config.toml
model = "audio frame classifier"
dataset = "synthesized solo parts of chorales (CocoChorales)"
train_examples = 39062
n_mels = 40
hop_length = 160
input = "log_mel"
spec_augment = false
win_length = 400
num_classes = 73
output_stride = 4
arch = "conformer"
norm = "rmsnorm"
activation = "gelu"
mlp_ratio = 4
head_dim = 64
fused_qkv = true
qk_norm = false
inner_norm = false
moe = "top_k"
drop_path = 0.15
num_experts = 8
moe_every = 2
expert_mlp_ratio = 1
experts_per_token = 2
shared_expert = false
subsampling = 4
layers = 8
width = 160
positions = "learned"
kernel_size = 9
residual_init = "none"
optimizer = "adamw"
lr = 0.0011
beta1 = 0.95
beta2 = 0.99
eps = 1e-06
grad_clip = 1.0
cautious_weight_decay = true
steps = 17100
batch_size = 128
epochs = 56.0
lr_schedule = "cosine"
final_lr_fraction = 0
warmup_steps = 510
weight_decay = 0.1
Rows from block 3 of a small audio frame classifier, named by matrix and row number. Rows with one number within an expert belong to one neuron, the router's apart. Each number is 128 + 24 x the weight over its row's rms, rounded and kept within 0 to 255. All counts start at 0. Numbers have three digits each.
Before each expert's rows are labels from the 100 clips, of 14976, where the router gives the expert most weight on average: "top examples" is what is common among them. Only what is clearly more common there than usual is listed. The data: synthesized solo parts of chorales (CocoChorales).
# router: router (model.blocks.3.mlp.router.weight, 8x160), inputs 0-79
# up: expert up (model.blocks.3.mlp.up, 8x160x160), inputs 0-79
# down: expert down (model.blocks.3.mlp.down, 8x160x160, transposed), outputs 0-79

# expert 0
top examples: note C#4; viola
router.0:114142071134140143128162184111137106151098121161172090137145160117132136166146103125081150100120123163151107122124118111147121128105120125110143144110085109122138149159163100159149138144096109079115156169119133167147144158090145119174128136
up.0:122128140162123167128120119127119141130155100113117131161097155132152070141114152171116132089137125140144157138091148114115104149122131116065141148107128112120111101144124147110143096094154154102147163118126140143127153093125116137128115119
down.0:082121140125108153115141086116095120115130106128096135125145130100128087166138139133125089070124167133153144127082143112128118137123143135107155140149141113113138132120131123136140155065176119075147105148117127154169119134141094083119104174
up.1:140118158125137140082138121110111126147062126152068128107138122130161146090117141143131147118130102094104102146148129102128153088162122133125111124122147121154117146154173145163102147149110110110106100140083157127150115125116131083145107069
down.1:118116145155142121090170109149150178130142131169098133115139146128110153114093121145143153097152158069091113123072102102137151126157161170130105136104120144122088136167137113123102144149116118069069121142123134102141110123106137076183135081
up.2:098120179108158117082115096088093144160120100146087139043145156087153133117125139122124112156139138123125146115097114105090120111106110143130130121145119114136113112119120133148130135125127140122092078118120179105145149143121140126154122150
down.2:137145120139123181150113133106161118124164157146108112159110110132103141142134098146123127126141150128178163159111114134180127129097168109110107123133156172131103132160118141107112163111123159117126172124143117165129125107131129110099103128
up.3:101113118140150126118139096118113144176074105127064131144094154091120164086146137135143131112131122140178098109135096147149125134127126130148149130091135098123116143144188152149146091146110126079098168168105156096162087148122126122118102088
down.3:144136144169105084097142094121114109138153194121104141118133113126132142148129160135145140130153135115090118124055131100179128122127142136148076181135139082143093128148101131113089159145099099106130131128106110127098067106114136082152111135
up.4:110107149143137157128121121132110139133149125109119134144118134087152090143145136112086085089144136120152110128122135125136137144122128152103119125118160107123146110162125152139129102093157138112138134130138105115098119094122086119130135152
down.4:109099143124129135111111103125093131119125136087093140141140158119122091159089121126126113105141126102124125152118138100155149136136105131136118152129140093090153120158135123180114115114167105116171093128103120134142123119096098097093113165
up.5:122135098095115125119145108132175101145109094145113115090128104142171160113127131156141127113119161107169139132095130096120102108167129116169125154133199102120118185144141147111085100122133122118103100138146149129169128129069135132102106120
down.5:127121131128124175167174116098146151141089130139103109082110128134132162144145109170121131115130136155087128115073079096140104104134126111131140119109103158133138143188153139072124150166100112112091110149147126101158091109059107115143164081
up.6:138160130117098143128136148101142146095172154125130098107135133143119071127122100127132138112102164120116160130135150148126139140153127146095124160116110123116135120155120125118071111122130155112132150143162097107104125077133090145090139161
down.6:152117097105128150152100154130127091132152118115146108182142073161128131148092091088144155126092157133102146132139143137131126065148086134173121122146162139113140141122084129113124125168149084142122128138140121152116105132113117131070172139
up.7:180118165107148127121130127066067118112102124142112138142140137124105124090079154092113109147134110137159105084102118118150173111113116122143134116123111148174097112152055156134141142112123100123096117113113140145162123149097151106147125148
down.7:181103154145133094099112153121090169111147071122132183098124104153140100098133139147131140127169123117164143169069124152154117109149146108149134134116115150100118122119100126106151170153113100125090122096130126157120103145125162128158133171
up.8:123121142167152147120124082101106180171084137136113069103109151133146174061126128194113126090156137153141131112156092136146110126152126170112146117070119123133112150120167123128140119149112117119111140140108129074124135148118102106117136102
down.8:133129171146125113111129161125145130150171193157106114140110125107136152134131109147118161118134133109099098094113096100149112105143135162127106162108100102135140121155164146129088091129102113084135107127123095123127117113105161104161131116
up.9:106169108163158144132138108126143179123119166091153123101098158114106130136124156179119126123183135097105147090154107162094090126120150135091113146121104126153166125141145126114109123138142126138154131104110127088127134130136171165140119117
down.9:107119099125131129124154131143162060137117152101161114168157113122119129129112143126116170148130139124130095111148142136090142112110115121147136172140138151128125120114153102141173148167109145176136134110126145107082098173108145161087128143
up.10:153126140121128130150118111070073146171138057143050142104113158149113102061086134141156083134149119121144107111113117096139099098142122141101109107117131143148122103128101139172120123141144127159073117132110160138120112148110172121134115129
down.10:173128159147133113151148103162141155165145116124099131099128136149068084094125126150111124149159152109130137149104121140167115096117139134114085077141132171135094136093085119115143146124121110142105125145128144126117146149132166153165148119
up.11:153122120140141173136139089111131121198092087146122107169086166121158147095129139171125144138092095123155110137123121146151150139136120107087166162080135154132142125115145158117137089136123147139122125164114145123145116146079127125116150079
down.11:123108154142125107075133118110128118126135166147107148109134130105090133116128128127136115134119152117119148143133128120139179145156131153107098145157120137116113155122135123165093134182071121093140094139133129108146096134096132055142088127
up.12:138140133165179128097098103105115172103118139108128154087111124095176170133148120136109146142143124118157130131105136109106058122170129153105139147134133110125128112130170122121114103151181078079121113093105157131169113134146115094122142142
down.12:121140124133077137128158162088132101119137144137138115134084099165119106118103134127154116118114116137105146111099141140137151120124122081157141135132109148129173126192082071135097144154111154099128107121170127113130120124078113116127124128
up.13:128134131153147194129078114103060160147135130097127152113119153107093120158141150155168124068150133097120091134140136120134123160173113180153144127086148093118126131118106128133183081113142156100121114082098129116102133124150082132123133135
down.13:135112096125089161153144069124102119126188136143102175140112115068124137152143133066112112139155137166128090141083141098140147131098136155081094131138129099136124099148163122155147122116107114085142116130136116110140092128109118081108123159
up.14:141135130116157152130121091079118126157120096157061098103111160138123122092094132125145096113148103146169106128092094103124154095106122114105140108122128136158112126138093099191095122132152118164100125155108154115138121166082134074156130120
down.14:120136183123125114095147143160145137135162110123137135120146116166108120089137179172138150164153113115100154137122131136123120108143132130134117084136152166158101154126101132142111166104110120148075101109154125145116102147091172118135128140
up.15:127168128134134125132104098136142180137095140128111101109106118119123144118133102124108160108135156080096129125171110164116111103168128131091156143130132117124156115107123129106086123121132146134118111157099123058087138099151118151121127127
down.15:094124076146122133126134102120153104160126166114158125152122120111112136130121115121154113146118114163127116113134172158098155127082103081181101135108170164118130141106124110148118134146137158165130160121129122088115129137097154163119141102
up.16:119130129109126092073116139148154130096146129093149121093125126139100159134125135162171148150179149088096143149135117148089112146130116131129121131138087116097172130117079106148099160118118121177114118117131084085108148158146153153133147166
down.16:105108102143110149105130155175107078121134135101149122138154126130154130152139123125153117152141157120164140142161170125101099102105122092175104119176148184155121139082128126114136172134132159187153142129142112145107136169122146158148117124
up.17:125144143190167101127142090108127145134106152126145115150073168094122180115137150145115109102164121098108148116120086124094080132148153145127136133095119117129136129133153136124095110127135107135157118109122125098121109089166146131136156115
down.17:103142090147124110130156118140147117158131169136173137163124126132103162122084115135129118145121108114103102096168136121112115135114104121142087147107123100116138155110146097129132144161107116171138121144132122106129141132095170204117124122

# expert 1
top examples: note E4; clarinet; viola
router.1:173120137128138143118082131163157111110119143178094138149123155117148126085107128122080081090135139112101151184108143120114141141108130158148141091135149121195165087144112123134156174126113095108143135126078099158132144159090131127145107062
up.0:152119100114128145146171182154153112123139128130112100117155110173134158161114125130079159086173166141085140105123141097117123068103168134167081128143084128115134140188102107106107130091137124122133120091126121121164158119096120131101153135
down.0:158178088099111175160157148151132081118121119111114129136122082162144148168115130138147159129118155151104124102099127138141104079165123149193121104080092116163149136165098096140108146136104095152130121123130123085144106108097149100102124117
up.1:147160169132145129109109113088082141085146116102128168108143109143119107100122175091145127150107077107136135121152100157216140126154099135118110151161096136108123138118134146121168113143112104128132115158086131100165097141133156100148152155
down.1:132159120180117147130129142117123148121101153137166145105149113156130164093119107095101083125102135100078130159132128096143178107108098136146133110183130134067153174116115147175090156121135085146144111152125172150145136088110102100133144158
up.2:139123142137116122132140174134126110116122147080172158151121074145085121133120141096119144146101122102089103144158142142156147149135140126188088155144124101124156144145114143169131090141090141119155123141133108149113135082146129066124112156
down.2:108111136124157120152137147146155145102107179141110144146110132168140125140100100083093103094144120112086147115152133097146114133114097148140121103138110148126183128200112078190120165135092133124135106169109147081097111132119141121121122161
up.3:154127150119133112098105144117125113157133144133160160121107121133116093085118148133125150152107095116145059119133154131160161134149173086102148136137083133127139085077119176121177130112117090132142104122094136115153129095151166117159123097
down.3:200172142105108159156151137134124131117135173141094119133130106127138145137129153174160135119169165128090154095132136132118134112132160075096125140108104149160122171153108156145119150074138132125106145089111113134122100088158175144135115131
up.4:131122143105130122132115150125145066130131147141151149114133106120144117110167135151140165147108067114144115128172135132111143123154162075099104135151153112170134149118178144137135108156119100129144148124083120154150112084154123138124115070
down.4:182118146116117150121107115131097122133135134147152126090141077133138138143157109128163166146108154127123155119139124160121106131136111084094189118101141140157135132121132145119117103101093122151125102104136152129120123096130149150125134127
up.5:163070125161157144125100128127114088165121164123115133123125151133123104125160140149146119130088088078151080113145118095136166111112133119089115090118116138128129160067140116136169125131090124123127101186102126159094113145127110164127150183
down.5:130128114174101130112104123143144141150141156125165136146128133061127132107110106116137154096107171104148111142113114127099137125138147123073150130106132127104128092130159113162146123106106144095151084145149123133116136118175120100116114145
up.6:082163132136143125138079089067112142163129142116139144089132154115134135083109133133139096137126138123165089102152123161124110164103067132159120143102159116110145161138120094134141138139145122140108113153105181140143089123095132137112144121
down.6:095188133152147132104109131104114191134143104136146131102119151117093118097097145138129100123141105155117132096159120120116098128126070138145127141115174132102130109127108100126122116144145135099118111133185161139177116163124118139139117147
up.7:082158148153130148089086095099127195125108117113135119080088154118108127083126112134114091147151118112137123113154113152116115150115079147122158124122172131129147187138156117135124145134138142091098112157108168129139107152127104130141108138
down.7:109142128102143168115083105090123171146136106134127137114122175115110116086109136139138098157124081153191099102147109128090135144103072127145162157134149116094137145139137094121138103155118147121103121139128123117163107172115107109117113123
up.8:091102118145157129143136091146072141128126154091111115123112146096153074111119107129135131109135118126122129143130151095131139109117109160106132157101169095112120142121165120147134112121142157107159082123118133147135147138114075101143116117
down.8:095124106156161120153119157111089094162107083116126143129119143120093132138141141129121100141115108138138121131120145144093147162075174094139164114158109145097132102109117139087158138126122129144140194159145115101121131104136070152112146100
up.9:155124178164152137100152109122138172156125172129135148111117131094103126106075106121149140113161113093102075132161109082183161122122141141107146132109076091120140122144137104151143105126084161115083091153117117109117136123111134138134174107
down.9:158149137111132150158141107139121136115138150153101139086108117126117108126129074127158168081164121135089147102152134138142121156123172114124121164102095170147097156126140111138139127094124124128084130085124134097143104096147162132144128088
up.10:105141141104113146165153125112161151148137157116124119155148109109116131126120152128129159064172119106098167099057080102137109143137133138129114152111127112066155107180105125129132079108108091127132168110142126107122137111136143105105151141
down.10:138158078127112128123149134132175093117134100134116104159114088169129132155115136148134137134142152142152111102115143111140124062141133118145092160105091127123104103164085134112117168166136098146120169133135114120137143144086116111119145125
up.11:161135168145116115116112112098106114147108164128124172103121102109130113092109159145159138164099063137091077141166130116179138116168142125132108123106109134143112108103167136149157095126136154130113090133077124145116094134176145158166161123
down.11:151151125122125163110142123180137152132112160092103118126157094101130113152138121142180147103164132117114135078110115119099109120117130124095133137094106074159127105102145131131114103115106119091118111081100117101104121107137172156148153096
up.12:130127153111131116126124162138083168074097155129150168130123100138093154099109169080129148137138090108113118121112141130169139075126102156183128079141115122123164149125124135159113159131097146104122113113127121119096100149119148086158133176
down.12:101119132092135125096117144124136125099137109118147145120160104119116104098116111099161077157122089098120140133105108102136127125116071121173106078151122144137158163150090130151127149159112149132113122142152123135095120157068096116160183128
up.13:144120145177122135154132140084160153152158166108097142130145092107149134137160169113104136098136175142104098102110144117172088101118112143142055175110092154160158127184144148176088126089130107128135125129157134110135146073091114110109149169
down.13:146143087118124115166147150134139083123131117142109132136127150182133131180111130110142178160134094132135101071122145114128124091110131126187113139109113102146096102144088059137116109140173093128136161095097093103142124124101139120124139126
up.14:121110101104146085149103146120080121135119165108182136117111095118116160132111136131152137096111121120154133122141103159145170148111112151135172131138148100147157098134113164124182109114122128131160120162118153113107126093177105082116124150
down.14:120123143142161116149114152114123130110162125139179157125117099142079117169154159104137081091101157098156109123153138160131148136120116104163105126143118101116175121083104164118152130109129126117124114153165149124112147079171138136161121165
up.15:119148144128121111125109122137138094141138165145154144144119083138098133098129137128118144161134091135165095126188189135114179133106151106139120139143100118155141133071153172130141090119117114166132129126121100137142125108166105130116104115
down.15:170114133108099190119126126125099122124153116131133132084171102139124129149172143145143150096162162086137138112146140155147115120144150076120163159133090102131129139078130137105113139092103123137118124094161128137088147110157135165125125120
up.16:123120131116137077155083142154130121096142147125148132125144103136162133187149102100134149118112127104134146145146140142117151160178110105126135128167130127122120108139151142100145144118123120161151132144156111134118141085165121149145149159
down.16:122160109130101128154105129136179120128144146094159159104142115140125131129123129104144101113096156097084127123156149189104138183101084116177100113163177127079171131139131140128154140129081154137159076132168133125102126123130117126123157162
up.17:104175117127118091123108148147146122114151125126157123103137114124131136140144101077159114100120125075141150126187104195143110142132079126153139166136109115126166148105108127137128096095148163113103103167153129131110129146139148125117172149
down.17:135133102093118112137106078127145170101159160123150148101103175076099102153143100162145091113157111133124109114124142124129148116137086136105123161128160102120123111170146112157114148132135148125123173158134128085113136116147119106121100125

# expert 5
top examples: note B3; cello; note B2; bassoon
router.5:144160138147143170121161126148161155107153176163105143102141134097131122135132181121142120146199142116119128120129149133116141102115135094106104136103155143130130145133129120171150161123124137122119146110115140114147089104101148114128108103
up.0:118133107098137093130125100100145079167154129147128074128126161081153150117119097129154159152117109171167117089133100147131106119140109120140146163122148100125109121155159096124103104193115119126099132147105145099154158150123166075147115124
down.0:153127135128117120158097128166132092091116109137106129104128132168146092138143153085116190184117152139078126185154137139102144118144160163158116119125119156108148089164088120142116148112144183106152113116200106128157140102158153146115155135
up.1:133116091094151076116127147108134117143116117135158103125106131125168135122119086151159133136086085117120119114095121146176158151125137146160124088165102115152140114109135118158147133170126123125119123134094127101102124130174174116122210121
down.1:135160166104141094111110117112096098146118102170120149128157113167144156079130126124099141172132108146104126124120146138148148140147105143159111077151100141150104138091108185102165148123139106125155102163148125158077108144147158086137146124
up.2:141108103123173090105130127147107094156173122123154146145101129087130159100117080128130150130114088113145100103158170127128141149123084142115131162116118125140118163120160115187146121166085150164113122122089156169132097125118150101134119135
down.2:151159165118153119068151177081122179091165092100125179172151140138120155144118163131136134119161132127171142088130138145125114152132114111128134111147140121103112133140103097141120144138107121128130100105119112157158119167089118145125123086
up.3:128089127171135145117105141126104121150127086112143121124089174118137160116148114131147108095112129162158116151161098124131139131103157130091152122135125171176131114044125145113129130109166135149124156133132109084091177127145115159130135134
down.3:091153150137112189162147126104122155148077101157127103128154127136140122112148133181129127129170164143149148132127145106114092101113140098107112162137113149145109140125139127112088153138157125128112155140164159156177126162138099124116117081
up.4:126119089152144099135123143111172118157129133133153114152112135119160174103131093149135163095100147153120125136137126120148143150130159174107138109130126122155134114121151110094103105130091090172151147188100151112126147130143150170128118075
down.4:062135090122093138124099127128165129167175147099121114181080146110162125141102121147147147113137149136097138089127135131124122159132127139131155149091136142124149138139163135123117121133156160144173134140116124069134142063128176165098093133
up.5:127126086129147087129161112073121101176126127121103077092116160142120142095110101110126109110132109159124129109124090132154100117121121144166125125070103120129110135109102084119114110174133141142093122148135128109152155182112172137116149142
down.5:119139128144113125191095112139144139131146118109155130171103088124124127152149131090152140119130133095121107135108086112098114134094154096121130131153160143128131070128124125153117149134111148171121139147166165113109155132136140131114135145
up.6:128104093087141079139090123097148103162118115101167121147115150137129146113110106128116149140081117141158158114193127127140119144134091129165166130110157121140122110102182126123144084169133098146116157138099128093140130145142148112118163094
down.6:167137122148116171160117098194088104125118145092150127114108103102124086123126126126103127114118117162070125128097099140142132136125120085145087158138135165122168054137129150097122163091123084156172102140159130152085127099133120142142123183
up.7:109123105119153111126116127101154151156142102118120107104106178110172158101135088123140122154092091155167132131166142135141137111128107141137116145143140122171072157112166128131121097158129127133105129193113121136154121140109135105149133091
down.7:135144167081111116142137156116098125178125190110129149130157116156133132134145138140132149157149165135091149121123128136125191117167119111095126120120091113149173146129148097151116149084123146124119108102161089134113115115139128123121168151
up.8:142103144153162104113124130129143143139142149114136098127099128135121134131104136117116136120093105131112134114143130137113128119118116162145170162061132061080135125151109101114125042139124144066119125143129142095093149105094125120117124106
down.8:168131160094130102122160177115114143149129141164108145098139138107086140121127142140130120119088127086135155112175104083149146134113131170113134100137083126178107125124134175119096118161150138097111127146120124112118140093157160099140122085
up.9:101098138100166114128110157121120126129134128127141148120140163141151165120142124136096116157088091126156121160130132148170154123155118134158129100130115145150130149101093147133164139136123110119132140131072122102099096140128120103138168110
down.9:181166143106134108111131142113089141129119109146096174129129149118117131113132109115144098158085088092101132113130132132106167113137130153101109113138139174178104134099094147144152169129127142152123117157123152133148105147125170086145164115
up.10:132130099136136090147113130120158077156123126136125107114127128106158130100145092124133079142073073139121132108145154128166133135172077101130142121121112105133146153115149169133116104130082123115102092162066128150133134116134106093129122119
down.10:131100163093174124106140150148083109121165113111134162143131123174091154126107100108144111121119101105132148171135102115132147100130124159176124132114130139199078119101112129134171122137133127154132071132187139164103111128122154130175156096
up.11:147085142135159131133125142143163110145090143142123121105146137101117158120130131115133158120162116104089111111106115098148122082131110154154130116105156109135132178113145128128115131111121126113140113132103098081107142121109078113111134150
down.11:164116128149112162134180100141133098155096125207079115119107123150152162134108124119131146115128121120171102136124115101159150138166172138137121134104134110171153157161098130097135146130124087111130082109150160102111121125104148117170136102
up.12:145115124146113128143088108157129116116067142131117094140156130106153147129134134124120112101155117108115113153120094092178135125157096162146133119089112087136164174138151138127104121097097081102126106125087097119132131156092118107135125144
down.12:155145166153121159101111130107100132121097102138117140113139098157136158130132133115127124080128122119129108136096131138131166104179125127174142098103115084153159170118115159107145091122098103109164070123137158145129106114078125121150129126
up.13:124138128170132140148128135124111129153110131163140090133119143086144105125160111160116090114139131116155149167107083121131122107118192096117127086151107169153099106094129155148137158074141125179126139128145151116095170135170139148169119098
down.13:118197118163135156154142142124149139144099061192131132120136114142140132111112129165123153147129132149158151120124123142090111101081146116098151135141128176166118143107122117103119179118133117133112132090155132131119138142146089160150130133
up.14:144129121139162142161113132132123117135095108145119102152134164130146167100163119125079123119091105072139122115172105122189124113159128140148118144100113082150191146121137126129137131098116063115157103127108121110145136155083112158165125130
down.14:135106183147141158125175116127110122135077096154100150086102091126161152143101130124160121092132134131153104166127125123145129109139157147151108099135128096165132164098135147105146090128088135123132079126166158129115091099100142101145098114
up.15:122115084093150074095121133096156105159113110140127088137133141122132116104114087107150125161098112108135119134160169139111106100136128153141144145136146093148114119076132135137119104148096137130124141152092105144138175129148132134131133124
down.15:181125108127164118111120131160117132128114134129142128116118148133128145124156096120120144135127115139124124165157141114170172110172137084097122123107140119132131088088134170182134122105153086187115117120162094101133140110126156127139157158
up.16:154107112108152089122103150093138091158133099164145091122131143129140134123152110108113110137089118125113112126124133142153174139131123134169123092155131130149132154077108156162135116118103102108092141140084083094145102162155136116147150138
down.16:136133131120131100108133121121094095108136141147100156131143141174150145079122104154115134199106092135145117157145133134134122110155153108126146120135132146122099148090078118127131164180108144145108105136103165190138132195109135113149158114
up.17:096128134090141155112134129144100163124109142130114086143171126092119105156079111108146091068118143138120141127110134122097108120108117153135147128120122137106149163164111123166105108091136128101091125164135109122145118129088116097102133145
down.17:119173134108131095141148122041118092162125100135127124137114114133133140101131106095139114139088133117138098112132073121119154136133100142098097109130134166135145102063086139166094134155120138167120118169128159111144129180137173101147164127

# expert 3
top examples: note G#3; note C#3; cello
router.3:111096097146129159097117097141118121180129112147129154160130118103138154115149135169140134111115117128151150140110127142104090097144163116136159157125150110118149132199119091096152108123103125126168135055166068096108130123089126116122130124
up.0:130176121119171148129157100125098162125141112182109135078105147123116113128086144098095141137136111155152123136176173133121128106105122128119116111084106163177155115157134169120138129120137119092107107110116117121147138127059154123122090135
down.0:095115085139129120144134143138145127111121104126138115146085133117135161125136109146100068120165103100133103133103078144077093111118082145178133161111104154124136110125141112116148133130131141139085132066095123104155153162117125120113146148
up.1:126162135165088112141174147122117141120115137169133046157071151121158144125120149168128131109086137163127161089137112151136137117115156156108095119139108120160126128086154148124125120109139113144118138155144111093095140162158148162154145124
down.1:082123076158154095128151113137166119148161122087162119132157128132105116160123095098124152183112133125130157123064161109133124147134110098167102178114106157103097149113134126116098143153133190135133174135122112103135111143102128156098112146
up.2:127129142138099128145148135122138079135091132135175107128113083134139185130146143118109165117141102149139104090132131137139139138087145142197129120110106160145120119140133163155117126130092080144145141109117131125111108163124131125110127114
down.2:155113105127120112164129124140166088147148136125113180136122133150150143159093138134148147150159129183104131142123177138136116111155112068119108143080074129091086138134115136129109089176109122192155138122094133127105124142145148146044151127
up.3:171141121124112104162140159094129125154152151138113096147124090136088107124109134106124157141121098145123113117120170129139129093129129149120088097144088154138092108130125122168139105142098119125078151147146119130142103131112144125115132104
down.3:134116084149149123161192128116180143107146127105184103134119143108151150140122133134122106158104134137086129132151136097086128153086127104125127113146139150132138150136123097146171125126132148119111128053109136149098133140092105173124121113
up.4:149157148109157081165097083135134089161106124125091141116125146124171159133087103132124155117187163107151114140116101137139118127165195117134118112122126071109118104116151144162141131126138150133137107106147155091124104126095125089121126130
down.4:121127168127101146117124108148096101122187157092133097126123129106152150158100139087143106169161113143149119112146138160152138148111110114126113103106129117125181111151149147159123143132106175137138095120122138126159158161134109136192147120
up.5:137129117130135111126143113129146088146089116133113120083103146111143127078115151128104181191132111168141120122142146111138115103159123129140125151105132101170087156169139122161112077182073111115113108117105134136167122146093127111127095100
down.5:141157078153129129185138119113165110124138148104136127137093137107125106127115144130145136131137132197156105114123115124131096135156099108163156159100141082071153126134125133082160121155137116159142156150110116098134110117092103128094178131
up.6:147168179124127118101109176097109127121111105141127172117097092110147103108121129148109143134139109129164131136093125088119128145137148130098129112151096156116140117146134116108137115134164138071109106139115135172172130129100137172159100130
down.6:135149150097127121140094133095074132125093134127150143064161109107150109136139107146131104130142074137135127076157120143152174130152115124116143157132135092121131148118142144154122099110118128134134132135082148159138108121105143114121157176
up.7:163093153105157143110101134099141123070097121106138087067154103114180145101116133094157130113121141165141157164131169128128109106155142146083167117124117102114153145142137128140107160138148061122136123122115133154153130169112149124123077130
down.7:131123198111126119157098124107115144105152114102114179137139140138060107109133171088136116127128131118078130115121160121145146166104090139114130114113145157088152136117141134134149113132090113114147141153131154095138161112170141130148113119
up.8:142135115076163168147127115151093164104108111144115129099141093141137127151115097110126091088141139073119143135119174098161112076191124154124137136094134105094112178155112134148105135098125099065085088106108130149131081123067136111149149155
down.8:117100153130131146128091107120084172123088116093135176103130113138126102111115152133130086091107149064135128135152093162152126143116120136124155130159135140115175127119142156149135112103118112123139113148124160136100102103123131093162164163
up.9:147121142176135125097114165134135119146113114128122095076130139144100123126139141113131099129099136117088082170182116095142130148096164134159067086150091129115095108077109118156109131076116139128134099147109108140120168143111148141164156142
down.9:143135197099093107195104183141103152136159100116146120154130117142115136146149110148083136119120174139118148129122092149147086125093127108126122125151100109132127154126100140120139142094141152157124112115164095103083168078131086141097149131
up.10:136176163105132099127137082100129177154125112166085152133140123133149157116122144119132153112150148126126096135140105128165111111100125098140116118080123104110134128128143076159138167123137124116088101115113187112130093132122117094109159108
down.10:104147094168127120104173139150141137097158082142163083131132142094130139107134107151078149078153134149156127134127138150123119141141106140149134184101103099116186150154131121108138142122146112122126150110107095096153157122105142162142148124
up.11:107129144142150117124173173105123074129115138160129121112131099100140143102135136134117185201104139138127118130117141138156133109168118114150119121120118081173142146159128139150140104185091109118139126122099108128194114145128104122143108114
down.11:143140064131083105142109099151136133128163145109117159145111157138151135108108105144170143150090145125113118112127122142083134139148059119142133139152150072086094112143157117103145100136148146150130151118121095110089115123106157145114112104
up.12:161195124150118148132140115135156112151117138159109112116139129140133147122114073146124115129113119100147115112145095123139157107093120146142068128145128172135124152139099110128125129090095122120116080145113113148122104153138160142099106164
down.12:118136152105110122115106142122119143106150114111165089138153128142109086127120121105133089115099149116114161148120099176139092135109143133111184082181138145122160108105089068074161155144197120105129128127123114144099165105114121112143135137
up.13:145118143107135148136098157139097152130086109151101124097141144183141136132118128137115103098142147095092106145135115093138102066131140156147132127103098157121144136156089115126133166068122089107119100139103130151125111139103126150149097124
down.13:138126138145103130137145133126093144113124113134135176119132162119125084134094175106103083121142130102135112130164102134124137138146134144131117126138120121132164144091137166146143131111115121135136099136111144102091138126182101091196137158
up.14:132124137074167103108128125112151103124137129167125134103098114119120136103088135153119162158094094207109106126146137127162160103131113133134106145100137128160135147160129147162089092180117149145123134154092143174172133139077146123125119108
down.14:080132098136130100162107093122164073154138101078103096154130160146136112129153132133131135144132118133165103116123099146137140159091121137175155162111114112140165122124108087116140116157110185156090163134123096111134101172080127110092158158
up.15:101114108097161140108180142064134152125111114179095110118113151095167120060135135164154146166105139131160120128137140086117117095097151142095140107112139151165102135161084132126133125141151128113101109119135160137192126130179117105133122102
down.15:125145158117105135141119094110137128123147091141083119089100084151113153094118147139120112113125094159154127113121134138187100086138094146185104137116152127134144147157135128108141131148136169111131133124090111110160110137110140094120134146
up.16:141135129137178137135150116087139150112128093184104126091082124142103129105093105114126136084140103123160062130135118098132089117164134117119104129058137114113127136172136150140073155129129119101128114119089154114164093163113141112148128123
down.16:123153082124097110132118170145166150150169118098150105127095140155084145140111163113127129142128131144136120113099121160098153130115089146142117146116140119099086128171111088168123155133125160131140160098111085100157107141114135114113157119
up.17:163149150088163140139145130099130109130146119135082166101141103152129104123085137126110097137140133150138105121092153128162158148152174139126115113126102161133155144192119097145145124142130124062154111114097135123157129167115153147166141117
down.17:123082121133129107153097137120123136107118164127123109131083108133145144110170117086149120099111132112112113086132117167146112137097098129136106138093096140099154122158154065129155098143131134125108165121141107126175164133093093152090113138